config = dict(
    arch='transformer',
    model='sound classifier',
    dataset='short read English sentences (LibriTTS-R)',
    train_examples=26041,
    time_shift_ms=50,
    n_mels=64,
    hop_length=160,
    input='log_mel',
    spec_augment=True,
    win_length=512,
    targets=['voice'],
    num_classes=2,
    norm='rmsnorm',
    norm_position='pre',
    activation='gelu',
    mlp_ratio=4,
    head_dim=64,
    fused_qkv=True,
    bias='none',
    qk_norm=True,
    parallel_block=False,
    inner_norm=False,
    moe='expert_choice',
    num_experts=8,
    moe_every=2,
    expert_mlp_ratio=0.5,
    experts_per_token=2,
    shared_expert=False,
    subsampling=4,
    layers=16,
    width=384,
    positions='rope',
    pooling='mean',
    label_smoothing=0.1,
    loss='cross_entropy',
    residual_init='none',
    optimizer='soap',
    beta2=0.95,
    lr=0.00095,
    beta1=0.95,
    shampoo_beta=0.95,
    eps=1e-08,
    precondition_frequency=16,
    max_precond_dim=512,
    one_sided=False,
    adamw_lr_other_params=0.0018,
    ema_decay=0.99,
    steps=8800,
    batch_size=64,
    epochs=21.6,
    lr_schedule='step',
    warmup_steps=170,
    weight_decay=0.3,
    adamw_weight_decay_other_params=0.01,
)
Rows from block 8 of a small sound classifier, named by matrix and row number. Rows with one number belong to one neuron. Each number is 128 + 32 x the weight over its row's rms, rounded and kept within 0 to 255. All counts start at 0. Numbers have three digits each.
After each neuron's rows are labels from the 100 clips, of 14976, where the neuron reaches its highest value: "responds to" is what is common among them. Only what is clearly more common there than usual is listed. The data: short read English sentences (LibriTTS-R). In brackets: how many of the 100.
# fc1: MLP up (model.blocks.8.mlp.fc1.weight, 1536x384), inputs 288-383
# fc2: MLP down (model.blocks.8.mlp.fc2.weight, 384x1536, transposed), outputs 288-383

fc1.94:078088119149148109042139123118166076150130120115151188106158148128106118114173072150121098157129133151072156132145138130117134137099046180173108156132100136171091070176116141196043140093105092189134176173139165122177194157114087124174137129068123119125132157161115092149135172102160099124
fc2.94:118132133086165157146139122133109125131121154132103093145139130097102144110099118137120121106146118122106117143120134135153118130103103130153120119158089131155136154109129124109121107148122109103113096139107105118138125143142207089147102091115116141136158154133082139111096125115138144147
responds to: voice: female (100)

fc1.37:101137127185195131049153117129142084145150096128160156114162138122123143103151116151112122139156119126067198127150153119130119145115055143171148152100092097149075045150084103216046133140089124169132176154139161141155200131151086152158138126058116107128130128132156120126126156120137126107
fc2.37:100125133072147143147145133141126130132121172131103110153136122081090136114104106140141123123147112138113112132128123152166119112100101132135117142159095140158148152104141142120115091134118132127113089138104106114159124135134145090148111092121125139124163157151087125113091105113143128143
responds to: voice: female (93)

fc1.260:098116175126164133078132130095151137136168121127172107119181120121100113096149072165117134181133105118070156092181124119125109126107051152194148099146083074096071047138113121136073170133050107134167111141131172180172214175136100125145129143102124127173136109105132133106132157126126145096
fc2.260:107113120079136153125146098158120103127124158149120138146132127094117132122092130131134119115140071155121138135140127129161125108101132101142138097146099158159145136098109133148095109128116090149116116124087098103144144119142000099164122106101111152120173160131134127140089067106160137135
responds to: voice: male (87)

fc1.763:162083127064061123150134142166142115142138117093137103150117098104156129074113090132128115157138095163114138122134158108127138067166146190170163056195136135078190126124147115130161125127144150125126129100105011092140112105164125135079099145112151101143118147082139147154132117113085145122
fc2.763:130158115163091129144117150138136152139111151113139143112094154126146127142122137152118142126128096112170129123131099142113136134139128153104128130107132138112112141138130141121133170129133128140120131141140165158120143135136000150131136138147141172130123127122145140153122069148113139116
responds to: voice: male (75)

fc1.357:088108140191144116059126101101152095146127121105136160120186130116096129109182084146146122155127120120067153139128160159108113150111053174168091154120118113137095083153100122227087151102085117193122164152131186107145177149114102126159115122080114137143129173152111107130116160092164148152
fc2.357:118125131069162147137131131131114122129113150126093111149135137103125137105111098135120127124141132141114133125130111124158122121085125138149125129181099137169147146124136133101107094145140110107117089130102111121161136145144178095152120093114123126132166148122080134138105122110145121142
responds to: voice: female (100)

fc1.495:069121125185157117062109115122171110146118110083145148114199128140071114118167091135115103158153115121081172112131162147146120138090053164181092176124096098163099083145091103177073126105118081180132166168129205143166184175141073163194129130091114148142130151132120095142150185092164130107
fc2.495:118115115068159151124144122132108120122123150131103112154134138096121145109102108136139127116147129125105123138125134138154119126082126132139130135169073135164146151112139135124107095142113117119119099133101095121135139132132226093149098104099118137148160154141087126119099119110139134150
responds to: voice: female (100)

fc1.257:106102129199193116095177117065104081136138093140111173149142123155068132125129119078165098126160153126112153159139097134144134142121060142143112153090090129124088070102114108183088138164079132130133179167137188160119128126078083166168118125097108130107141135151127064109141172160122087132
fc2.257:116131130101153160130122115154117133139119126123093119166118148136106123106132133137153132130147184126090112132140124120150121139117153147131137133171119116159146168124133108101134103119129112090105116106127110083133109160124255123140113131125107125159112146135072144140109174118142136143
responds to: voice: male (73)

fc1.456:091099146191191096074144102081152055123115095120095166139148124157088108132149114125155113153155126132122174143129130157141129143099097145164104175080107097188093080138088129192068130089112131146151185136136179178135137142089093152160126128067103126102137129167121057138136201129148118124
fc2.456:104139126084163159126139115123110124136139124131111097149123146108111135120116112141144123106142169124096116140133125117151119118103131138146126147177085146133145161087130118098141089159117121104111094130111097095133124152139255107169114119127123122154139157140089134099110159108141126139
responds to: voice: female (99)

fc1.584:093110158190180095081173107095143066126133083110135189139144132164110153124146102131119118116169126113146163140153143134142116143118050113150085140099084119150061074140083107159071147145125127112133189174131197130130161151120083145175140141052106130114122189169110071130141175108134093123
fc2.584:112123135087159153136143130144123122139122141139092109160145130105109130117132092146152121119131153137078133133130108117149123111107131147148141135169103141159160152109138132118116095139126104125123092140113118104149115128113255100161113108123128130146166144133088132117110152112146123137
responds to: voice: female (99)

fc1.27:082110171127153155089145111132164107125158120097198125127161142051101139114143060158112147159163097145102135122179123153105117135098080135205175107145058159143129049154131086186056142120090151132145105160134135130179222120129064123108150148089125086151109179068172166104093114135128097140
fc2.27:118128117110154146164121112160125120141097165174102104134134128116124147126110141136127113112154070145122135141136126122166105092110122113141123087135116152134149123119117153132098132138117092140115106132079120114137120141155000092149143074122117145115158127142112121122106068111144160137
responds to: voice: male (87)

fc1.665:097101130172166129086135084101145090119135113087132130144161138097095109133148077137136107181151145099058189090136170154127130108104070176157120181093108076169080057134120100181071146108105123188109150141122197160140188128098078168150110143079118169152133152124118094088161195128115134106
fc2.665:103119120089161144135140128141106128132120134160105122162136130122124150107077122138138111120151154174103116144132133108182113119103102126146121136193087146157151171136125129105119087138131115095132091142097092102157116172157183098152120088124124153135163144123092127161093117104157127146
responds to: voice: female (97)

fc1.699:114116121195194131100167136080105095159149093131072173143183127112091095113140151121153103114113149156095175094133126132152142136126052138155138167109115104178130102125121132172101152122114097119137150125096156123129130146085101139173150125044090154092090181139110106136174203113134130153
fc2.699:139157148091133112127158134141111133145120122148081097154098160111115155118129055172136104121167160122097130141115107129163130107088137154153115144209114124171179161130120110097125109123131160094119110144113141110155096140120255115152109084164116114158177143129083156128092143128146127129
responds to: voice: female (96)

fc1.662:151144107161150121173110107133144091130115089120154097074044112100141117162096157097135119067108128058170087156122158100134127133142200087093129134131139120196160227137122128101137114166228129056125138090106097117087078142097153121143128133151169091095132104120145102150105067147158135153
fc2.662:123150131122131095122142146121118126131147113101143124101147122131148130130119136126107139140121174142134129136124138143120125128114158128136155128108122130103125086093128116103146154123133132151140139133148148135124143113134165176124141143145128091126119132139139116107145150115134110117
responds to: voice: male (84)

fc1.210:058126136150185135061133130093160084102127120119149141097190134100094140121177068152116134133154113133067201131158142133128102125093047142187126163124094106181092052144140094166066123087094108163126175185150185163134182119120083149161153138085115146148148140129140117122137168103143133132
fc2.210:125125136085152146151150128133122119138132153138105116166129138111124140110096110127144120135142121140109123136143116136168124129099133136140122140156093142154150172126126138122100089165118123138126087124106100123158136154135192105152109099115115132141163153140083115128087114104153127148
responds to: voice: female (100)

fc1.177:133139130107084106162165061148115121149134153137144122077068127092092110063122151161179125152082137119154143119110177136153085113164108231176142098155168137183211149070087140098134140101193071103134165072124123124118072111087156122162107144147153131111164140138150098119143089045183224171
fc2.177:119138090138132108121105168121116118115114122103150120099145139107137130139093143149108139130120149144125131149131117160119141148149148115122151134098126122110102109136127115096131151127143140151133114118125144135094129166134000183095141146152119077139128110123136124160147089131125126126
responds to: voice: male (98)

fc1.480:119082105168177115051136101126132097138085116119098143155143162141088116138143123110152138146164118159067157090117138134133149117098055156175105176107120106158094075157113123166045132071128087171116190138123132111142168165098099139142152111068086159094087182158118103115158175098135117160
fc2.480:100149123104144138153149126123112114145131140134089096131132139104116149130100092148124105096150173117090114142118142126166110127121091151155116138176067139156148156154144120115119114160117135080127102149117136118135123158144249085148113091105117093151173138121071134129099137127159154140
responds to: voice: female (100)

fc1.408:098115103157148115075108104087175094125119143092140150089174146139086100098188089154125119150133131141059157124117163172129133155101055192181109141109113109175110073141122129167072121083119098195124182154160184117169185134128102137181104126067141165134144167139083102163153180047175149126
fc2.408:118122137084158152135134133128102119131124146144100117151142135093122145124097103132130124116136123129108119138122129134157108127099112134134133135174082136165137156136136126120109104144131115106112091140094117122142142160136167098144115090117118129145175156140097134127103107120138130149
responds to: voice: female (100)

fc1.188:089117151194177099085156094115196072133129077109147149103160141123132143139166096129148103153152137161095165107130167150138148163110086150149111173130088120151110084136117123159064174107113109152131171161145191129143186123127079148168113125063113092125136187127152091161141188136154135101
fc2.188:114117149084155152132136134127105128137113144133102117160137126108089132107106088132133124114136134140101133142126125124158108122089125145146127119163085139166141151107129129116119089144128120129131098149101107113150099150137228086154114092123125118140158148148074118120098130116140132134
responds to: voice: female (96)

fc1.574:069136157153197149096136128091157107111155109119176122074190114086103111132185098147108115147171123139063142107155146140097126146102079154167143142150078124120117037148132105177066139107099130158150130151144118126165196159139079122126139153092153107143107146092109147119136165111123126129
fc2.574:114107133084146140133134123142127106136104178152113116144119124101127153128104112140148110114139091143121118118137109123176112111096103127147115118156117151154153155121126145125090106141115105110117094128096116127154132125158000088144136079116116149127156147142133118137098090113143157147
responds to: voice: male (86)

fc1.560:086091144189151118072164108095152076148137101118127148136165142115078125103179103136136101149154123162060172103129177160130134152098075147181109149106124129147114073142120125197068151098099134194138191169145161152161164158119081139155130125036107137112085177158106070140149171094173118134
fc2.560:123134129065154144151129121135121122123111147131096109141122142104117137111107092145117116100135149132113119126125110125164113124097103149139133143182091137164157159115129124119116098146126124100129078133110119105145111148132224086144116085128121127144171136119079141109109120124122139136
responds to: voice: female (100)

fc1.211:120168163115067137125154184190098184125173179134190108157202112071091132120119118156101190150172130123077103084151136125100092072148117146168143043182091094089153066137127096106132169139087126137145080116154095125166135143174131100113116137114122102170117118038143192073130094138103171133
fc2.211:128118130104125116130130103152155102136092158160145126094107116091136147130115131138133093118164069152156136127134122134151103096092120114148155091127111152111137131113118150150096141116101115134123135138111144120114122107155000115135142085106130162137156122141160106140083018134134162099
responds to: voice: male (74)

fc1.487:087086136164180111056124103094156076154103120100109167151137152151087114135140107088135110158179128144101155108110130120144132118109107162153152208085092133171071074126120127158071130072154095150151154145117159150124181191103072143157141110054107134089091153151137086123152194113163114133
fc2.487:115144135090152154158128118129093117131130143118095085155134142117114142126112097158121125094132180119072117154135147133167117137121085151152119139168095128142158171135143134108134107162105136083126104125107114113130107141142255090157122110125107081155140141122080136116111150121162138142
responds to: voice: female (100)

fc1.301:084093133167182090072128124109153066132122082130115153136193140153088133155136110103149136147128135131135192147118149112141107131105081130178134158065108099174080085137094138178063117091123149169149209157118171151129150185092106131161158127075084147122119165166153090152146178136129105119
fc2.301:113143139090152137144132129117105116134130139139101110161111140100121146115109099154141126101164160124072111133130128124154119121111111158153107139189077124132146163134137117109127107149124118089122081135117106116150118136132255098149098106120117117143152127125043125114110143124143147143
responds to: voice: female (100)

fc1.470:091086139186158096051151100130148062128139096126113166143148112144094143145149100132124117166132108124117171113138150115170120140103072160185101165103097120168105066174091151170076156074118110177145157140114170136154180198117117130178124118063104139110112173143123057129140184103186138132
fc2.470:095131112078154153133136122120111132120133144143104099125139146101113140109111095133130111086151135123089105135125130142141120120095117123144128136169082131147152149107146120132117095143114114091116097140101109102133121123136255092141112101113115113131145137131074147118101118107140117139
responds to: voice: female (100)

fc1.144:086109128177168104058136119086174105145110105106121151121173127129078121130171088109126104165156119143073160125131147128162126147099055156165092177080110112174083064147104131144073153062099103185148160169128176134151198165122091144185146143051128159111140153158103082143136199078176155117
fc2.144:099129141098167153148144123116096120123131131142101108154141140105103138120104103132141129100136144116098123141133146129149125118100104129131131127179072139159140169106131126122106092153117117112127113133115108120136117148138255109148101106120115115149153155125093135114098127111139115142
responds to: voice: female (100)

fc1.624:110102119161170114058153100117168060148095097121120160150138137158118120133136096129146139163150127135105178118145163143145147121088094150167129188104087090155089086136116159179046140100131119175153183168116152133120192170121096120162142121042099111088101153149140075163121187106165123118
fc2.624:112135135087151136158132123120096137119133138135103120139138143116118145120118091145128115088150143123085104135114131124150115139112091132138105137178089136150154155134146114110120107141127110103114094138103122105142110141132255096151104091110102101147158134149063140117108120128145143126
responds to: voice: female (100)

fc1.709:088109126145167117054112087123156106131119122093128161084188156143084097074182080154138084147144125142065195128096178154149108170116050153181118167142092126169105086162108123181047142084139097168143169152118170104184175157144101143180139105058148154125127145149106106128135184060162128157
fc2.709:116126133107155156148145138123111131134121141145106103153121132102134149122098100132122138132144104130109121126132116133155117109091102136147120126162083133151141147137133136121113099158110113112124100141101118124145139149130127081151104104114116122143176158133091135138103113125150137137
responds to: voice: female (99)

fc1.296:111120108177143113065139118116168086136114118107144150099179142128138140125167089168113120150169131134064154132114152129121135164117085157163140157109088114136083079166130118189077134108119127186132150153146152122158182157141080149144148132018112103138087158117107117154154134105154130144
fc2.296:110111134086177164145132115121122120122118156140096108148132134117114134124100099141114117125131115139116137117136127134172111121094107153164116123167100132171145145131145128110118094132127111118124097130110120112174116128140140096156110081119120122131171151139089133110086123122141160142
responds to: voice: female (92)

fc1.693:164155113102050098200117111189124107160117134082140067103120095092165149109071128129143130110119145103125061169149124114132121136146149124132104097172117128155173185160148150092169123133223101083123136069124091093127069096105146097159108100186176108130104128144193131164097093136175173152
fc2.693:140149122147129088123117161101121148124134121114147146122120142122138124122147158136112150149111135150166131132128109153105152142148155141133151111093146106089124096122126110121152159142132131164126132144149164161124132125138000172081133159133128134131125121129127123166147109147092105104
responds to: voice: male (100)

fc1.685:087104130172142130078129112111185082129113142119132151106157136134074128102184080135137117180125124144063170119115158155143145154079058183163111167107102131168109086159096116163059125089091084179121159150147165119160206147125109124181108142058128137114127157137108105132135190068176170147
fc2.685:111120129085149141133133136123107128128125139123106098139150134099122136119098113140121122095142130140107114133130137129151109119094099125141125136170088126161139149145128122120107109141126114097124095138101105110144121138147217100144106090107115115152170146136083126123097115122132125147
responds to: voice: female (100)

fc1.580:103108113169170135066121101109156093122105138115153149112187136141090116103193080149113116151128103139059191125129139153136138149078067169165083145116108109143102062172131117182069148081108096203154162172140174116171166162132108136173140114088127125133097178147100130150137136079161153139
fc2.580:117128134077158146134131120115111128123116145135103118138144131100117133120094109144122129120139115131115105131127118147148111122091103137151124143168082141161147155118130142123115100141130110120118091134097111122144133134145173091146104093093116139146173149138088121130101111122150128147
responds to: voice: female (100)

fc1.129:123143130088037133119138165146167175137199179110158108131202080092102158112114147149093158117132088121100081097149129128114122117127110151151143073214075119086166082135146144106113117101089162132151044119124063144169129140161132089110150141081162105179090133036149182109126140134141159140
fc2.129:139116123138135104131119139150131111122079151160131132117099133104137131133126136146127126132154066150149134125138133112132108106126131121142124088121132155124126135137118149154106172114117099151125128138109156131129143107150000119141138102125129176134141135158151108136108022141124141111
responds to: voice: male (71)

fc1.718:153088111111068129161146120152129143167151147145164109071047163103138081069082102143140115128125136093165134138116162146136119087130150184125150054171156124125184139099142119089101136094138114077157147064081072123156080131113130101130123099148177138109117126097166118143160076080158228162
fc2.718:118135112126123108132102133122108137108115130101143129107137131117136137123109116143135130144136125138141130124117133154116126130137132142123137109102107115142138097146123127103141168131146150146124120135152143119105110146114000150115136150136129082146130106122132135125141069126114125113
responds to: voice: male (100)

fc1.116:059149111088166141097136096093168136107167164114183127062208082104135106130161076151100160182134104138063145071140161146116085093109084145166175132168092154106120041161128107121092160131105111159152140124119079118189123158105103098122180145118141121171142153097139160122117159103115127143
fc2.116:132108137119131142152120121142132114143107156167105146172099135132132135128103131123124111127140077142117117145149113119159120131106118123143116106153118155151113169156146130149098123126106104145119116116104141138143141139156000119157119088107115160133155137147109112158087068133166154161
responds to: voice: male (86)

fc1.196:086100114165145143073130091108191117133137158099144163131171153143093125126177095172146124164145124150066152115115177136153124142082040187168133156121105115137094050173110121172063166100102080183122183156125152128171197175108119125176126155036120130119093181145104110133126151090171128145
fc2.196:111121125084163146140127127134109129125115127151105104144137138074118143114089118127115129111148131137100135125124133137147111128106105126147110130183090136166147165143149127121132091139119126125115093148090116120150130131148164093143131084120120114131177147135087136138094106115145155132
responds to: voice: female (98)

fc1.182:128123123114057164177109099176153173119154129129174073125075141079153153129104161145123116085168122134166114156131144101142133094138188145106128071178133121103189192131105109141138141170166133083123108071122105129116076109131151119134141092134137080148107103104153132157103086158108194143
fc2.182:129144115107097095126119157131114130124114137094146136087132137130145146130118152144130143140117102119146121129115117160111136134133144134142138109110117099117133096108129126112154167115136139143129124144147132132117127122119000147098144161137136109129108131132146126131137068131114122118
responds to: voice: male (100)

fc1.39:182122078133063101157125143212127184101160117106135060085055144101129147111098147172146122114167141115136152141115147073124160110116168142093089068178146096130196205095157089119139109169151097054119113103128086113107081096107116126135115121185140101102080087093156143167107098123165228138
fc2.39:110140108119111112115126141122112118127121121101148139095143130106142153123112140131139133125115102131152130134118118168103118125118125135144172108106116124120139094113110135109147174125151142152125134140151133141110141133127000162122156141108122120138128130129143113129144069146111127101
responds to: voice: male (99)

fc1.100:169090087122110084173155128138121144143130106144132134074040140096126123096103153145147132106103170078183137177137202108139118109166183159093127138131152159162187161102128143096141139153181140022152152091092124115136082124102119148136105084187121120097111092140158121144164110118157208167
fc2.100:112145113133126109134120133117119110110127120102143116100146122108129138144110132125120128128107144144133108126123120152124128145130141114141152113120127107116123092121121132111148155122134141156126130137152134124108137118139053162112156171134131073129102125127134125104141110109114111133
responds to: voice: male (96)

fc1.499:086119142186212121092139098077148077123157074122086152135154140151079106126131112105162118157143128129126179111152145121149139145089050157133096202079116082197071097132095101182083131111120116141116166129122170170123162153083096157171120135062119139108131154146141070136159211113151117128
fc2.499:119122143089161150109154124141123127139124142136100131170120131113109156127106116137131118124138176140079110143128126133161110130115131141151128144178099137144151158109135127092124089132130128116124093137114102109164124161147255102155109115125115127137151153144080136128109138123157129139
responds to: voice: female (100)

fc1.228:174129098082071133174095152162140160102153151101166093121087111083157155109094154122112133092139086146152119132132139102128131084127161187122142005202153130050240165099091103142163122175150109081099127083176085145112096127130124104087159132143149117138115127086132165157101098128124204150
fc2.228:126134122122113107131128132118108120120102139099142131096141132093143131128121140140140140134130083122144127133119124161120126128126125118135160098121106115106131100142136132109152173106137119146135112157131130131118120084133000160108150150111144132146124132128159125128120042131114125122
responds to: voice: male (93)

fc1.594:084150153114128161126163144111132131139162139102171112064183090094093103099125088143113146183129114134071157104157124117084127117126070102189138094189064097086147060156121117120102182142066130145150097094122076171182167141177085124131144104106169090160126117084160175064117145107097078152
fc2.594:124121129116134144133129126144141100142107174168119119158112157125150142129128119156125104112156074150131129129150125136160093095112118113131133107113133171137136139123114137175069128116100117129124126129100157125132121130155000104143139097109119152115143171150142129148111044133139165133
responds to: voice: male (88)

fc1.527:137143098149106126158105112158154183145142153154167115092076115104155120126107141158133107097116127074162144175142141123154140120154199160123107083138171126141191148134133087088161133150159125062099105083126115149082096120124140122130128113177157114116141113135159110140130060118188167157
fc2.527:123137112126110104123120147121105110117121107108140109106143135121136128136103134130117142140111140143141126134115141139118121142124133131147159102104109114100134102116122136124156169123137122153137135135142130129127135116133000167118161156137122076137115131119145131139146102116103123124
responds to: voice: male (99)

fc1.22:063111127121186165098119133122136095126140152128203135118174103121109133151144061148094147152161112141070175089144120134132097120138075126175171120149105099094110036191124110157056158139063147133141129143139139158144193154146068130137155157074108100160095119096124134107091125127116103143
fc2.22:119113125086132152122138120143128112143114167154101105147128127092141144127112130147158100115131088146109124124141140136160110092103092111168134102140111153151143142098123154135099105125130098131130093127102111114152121117137000094145121074108123147108171161138131132122108085115154151152
responds to: voice: male (83)

fc1.13:079117108146185143046109114127189099126140133130148137084194112108110117099190069160126122168126110134087184102136122130127156144073046158182081160109103117163102081157144123161049130094091083183153155168159157134165191170141116131196126132071138131126115114151114115154129167093146151120
fc2.13:110112132088154152144151125126115115119120139140108109155137128105106144119094103132130139118143112136112122135122132143149122123104119127137130128162084126159147149121119122126103093140122110120122098136096098122134135133150204102153112093097128144141164158139087132119094107111143137150
responds to: voice: female (82)

fc1.143:126094114144154108158108091088141135129082148104112144129115184102074092100137120138145139143071129126090195114123167140158117129098152225184142116149174159155154105110117152117156103041148073175190166123091129095144119195111134110172106156128153128108131149166093110136177102022191215179
fc2.143:120145108148124107142109147111096122123125125105153107111143126110116133139090106145107118123135206153122096134136169161124109143157108139122137131163116112161122156164147136090112151117150134120139102110144158117075125155164023151120125146155092060165119106113117130141117137119132136115
responds to: voice: male (74)

fc1.289:124134109157147122054094130136183094143139148093143114091169146143068127091190098171147128156143135151075170110117155173136138163102064162165127143167109110131123066182124105190078130110115087200135176155119177126157193160130115127161127131061106122092119154146100105168122141077173160161
fc2.289:122111131080149149142144125125114133117118148141100103147137142104133127125090093136112117100151127115104119125124139133161100118094103131141129142156094129159148151143136134121100105139125110114103106126103118110152131133153129088153115089097128131140177154134075133117088115122135150137
responds to: voice: female (92)

fc1.35:146138161102084144135133178181138176141169181156162117096201126086111136117123131128105186117147101129085095108133124114056120078107115136164165052191084148083188076161092116110135147116143129162158108079118056125153101139168119104109119137091154095170108115054152167114090098128098160152
fc2.35:120146125126118118148125120141140109137082169157133125106094127111131123124121130153124104113161085133148137124142124139140105101114100134138118119127131138125134127131129148125111157118116111127135124135104170127126141135162000109131127101117130175131142123154155119138105022148134156118
responds to: voice: male (75)

fc1.325:081099131155154104070116100112167085132121105094113136116174143154086116107182097151156094175141110125066169112126152175139122141099055169169083166108101118159104085166102141182072132078106089184126170160148166117169188146114110150156127129062123145132129185148110119133156177067158133114
fc2.325:120124127090144149136149136121105128119122145134109113144137143100127141120101090132116124100136159137106125133128139118147112129096108134148140129181085123154136151138135119112111090146115121117115100143100116118162135151148231087149106088108122127159171139130090128130102129115142128148
responds to: voice: female (99); the word "and" (25)

fc1.191:142135092112061108202113162180158159106188170112172098148059097108146166119085159114094130117175107102134113127118182090122111087123154145115171026195154140063219168122136082106161113154148130074132081090152103129120076116164118109098130132116126096156079144106155156167075095160174176152
fc2.191:129131116116096120127124143133124131121097127093146130086146131091145139120116136155126130130137086128150126119120109168123136127114143139155147094102130122105124104127100136111158170106145117161124120148128136147094130104126000165137133138122143144138127127129149113116131046140105138103
responds to: voice: male (90)

fc1.244:124153142087086131156188081100133105115151116085171108127164076106104149070107064153162113128121077077072161121153101170154119124131098140156133127108098109112159087174116149104105157145081146117122052124141116111165109092173127150125136096146188127204152133100146175074137114147067109097
fc2.244:132102133142146135105132144148167111119115154159130142180131134117161133143129160128101138132147088183185127137164142100147110111124131111128180079113141156120089163119131139151072134114105109188131132135109139121129125136131000117140145105107125165124130160142140124156099062097169105130
responds to: voice: male (95)

fc1.26:074113114164226098102149104054146075112136089102130173117154153143129134158131102078151090189131137173094146138131145161128136145118089146135121198080065107165049104109114122154080120106129131183136191159094161138160187130105092124156133146060104109136131171141114066140146205107142133098
fc2.26:152151147099140146136142125147098149150124120138101109165116152119105131115118126140123106077150185126086127132139108111166119136126101152145108142176140113153162163153145129101140128131133115081130088140092144109131092164145255125157108099125120109140135136131088157140126156143156138165
responds to: voice: female (89)

fc1.679:112166141135157133151146153116164155115181110123191128135174112109101118082143078155086171175168081135097167111169133131113102107092065144170167111200078085076133036144101108115097168158061131150124105121142110152188173151152106117138133137055128111178125141055155152104103109174114131135
fc2.679:115112131085109145106138111167144102132114164149120137139130122097143148128098121135127089099133077173107127140141143134164103118104131101159143063124103164130137123103127142154082122119115092143144108136087109109130128120143000115141138080118128155135151167127138118136089067087165155137
responds to: voice: male (80)

fc1.491:151102097131092122190120106139124166136171139117156073078053114069141137144088150158119109109138138091164140157114135135131119116174153140125133082161132112119194153107163133091131125170170127038129127095139100117101097136109145124120136127196125124108121115103177152159106053115128213174
fc2.491:131146120116109115137118150131114133116110111100133125107150125121128135122100145132132150129113123127141127133126121161123128141117141120149143097116112125117127092125112135115139172109145135156137131131153142147123122118121000168117159159122124083150109114123148125126151081125138105126
responds to: voice: male (100)

fc1.112:095131135083103129132152128122148146099139138118195112133168080094099128118147093164091163176116115158062136089196121118092128078156095136174168072206106152087144082188124139098106174124083141161168054109117095168202140103151122087086149112100166082187108137091146190107108111160136133157
fc2.112:137126123138123129127102133136154115145087174162129128137108152130149139133111123155114102122159080139144131157128119129155132110125135116132130089101129166140124125135132144156096146117106115139118135128098149134125126143151000109125129094113111172110137145140164117137116054126120167132
responds to: voice: male (82)

fc1.369:089093130163161119077099088097164076135109099121116149107170150137092106124167090152162128173150112133075147136142154133139125162102047174163106164121115113168088056145101107187053141102091103170126197152140169111131175148118095130162112129067121122128120161130108098136133165107169113137
fc2.369:105131137081158147138158133144118123137128148120100105155129140107110148119110095149126120115150140151099127128120116127167111118107131145142133145156086124162153163110126138108122092153116112105113094138113113128138127143128231084158108108114123136142161146129088140121115131101127141144
responds to: voice: female (100)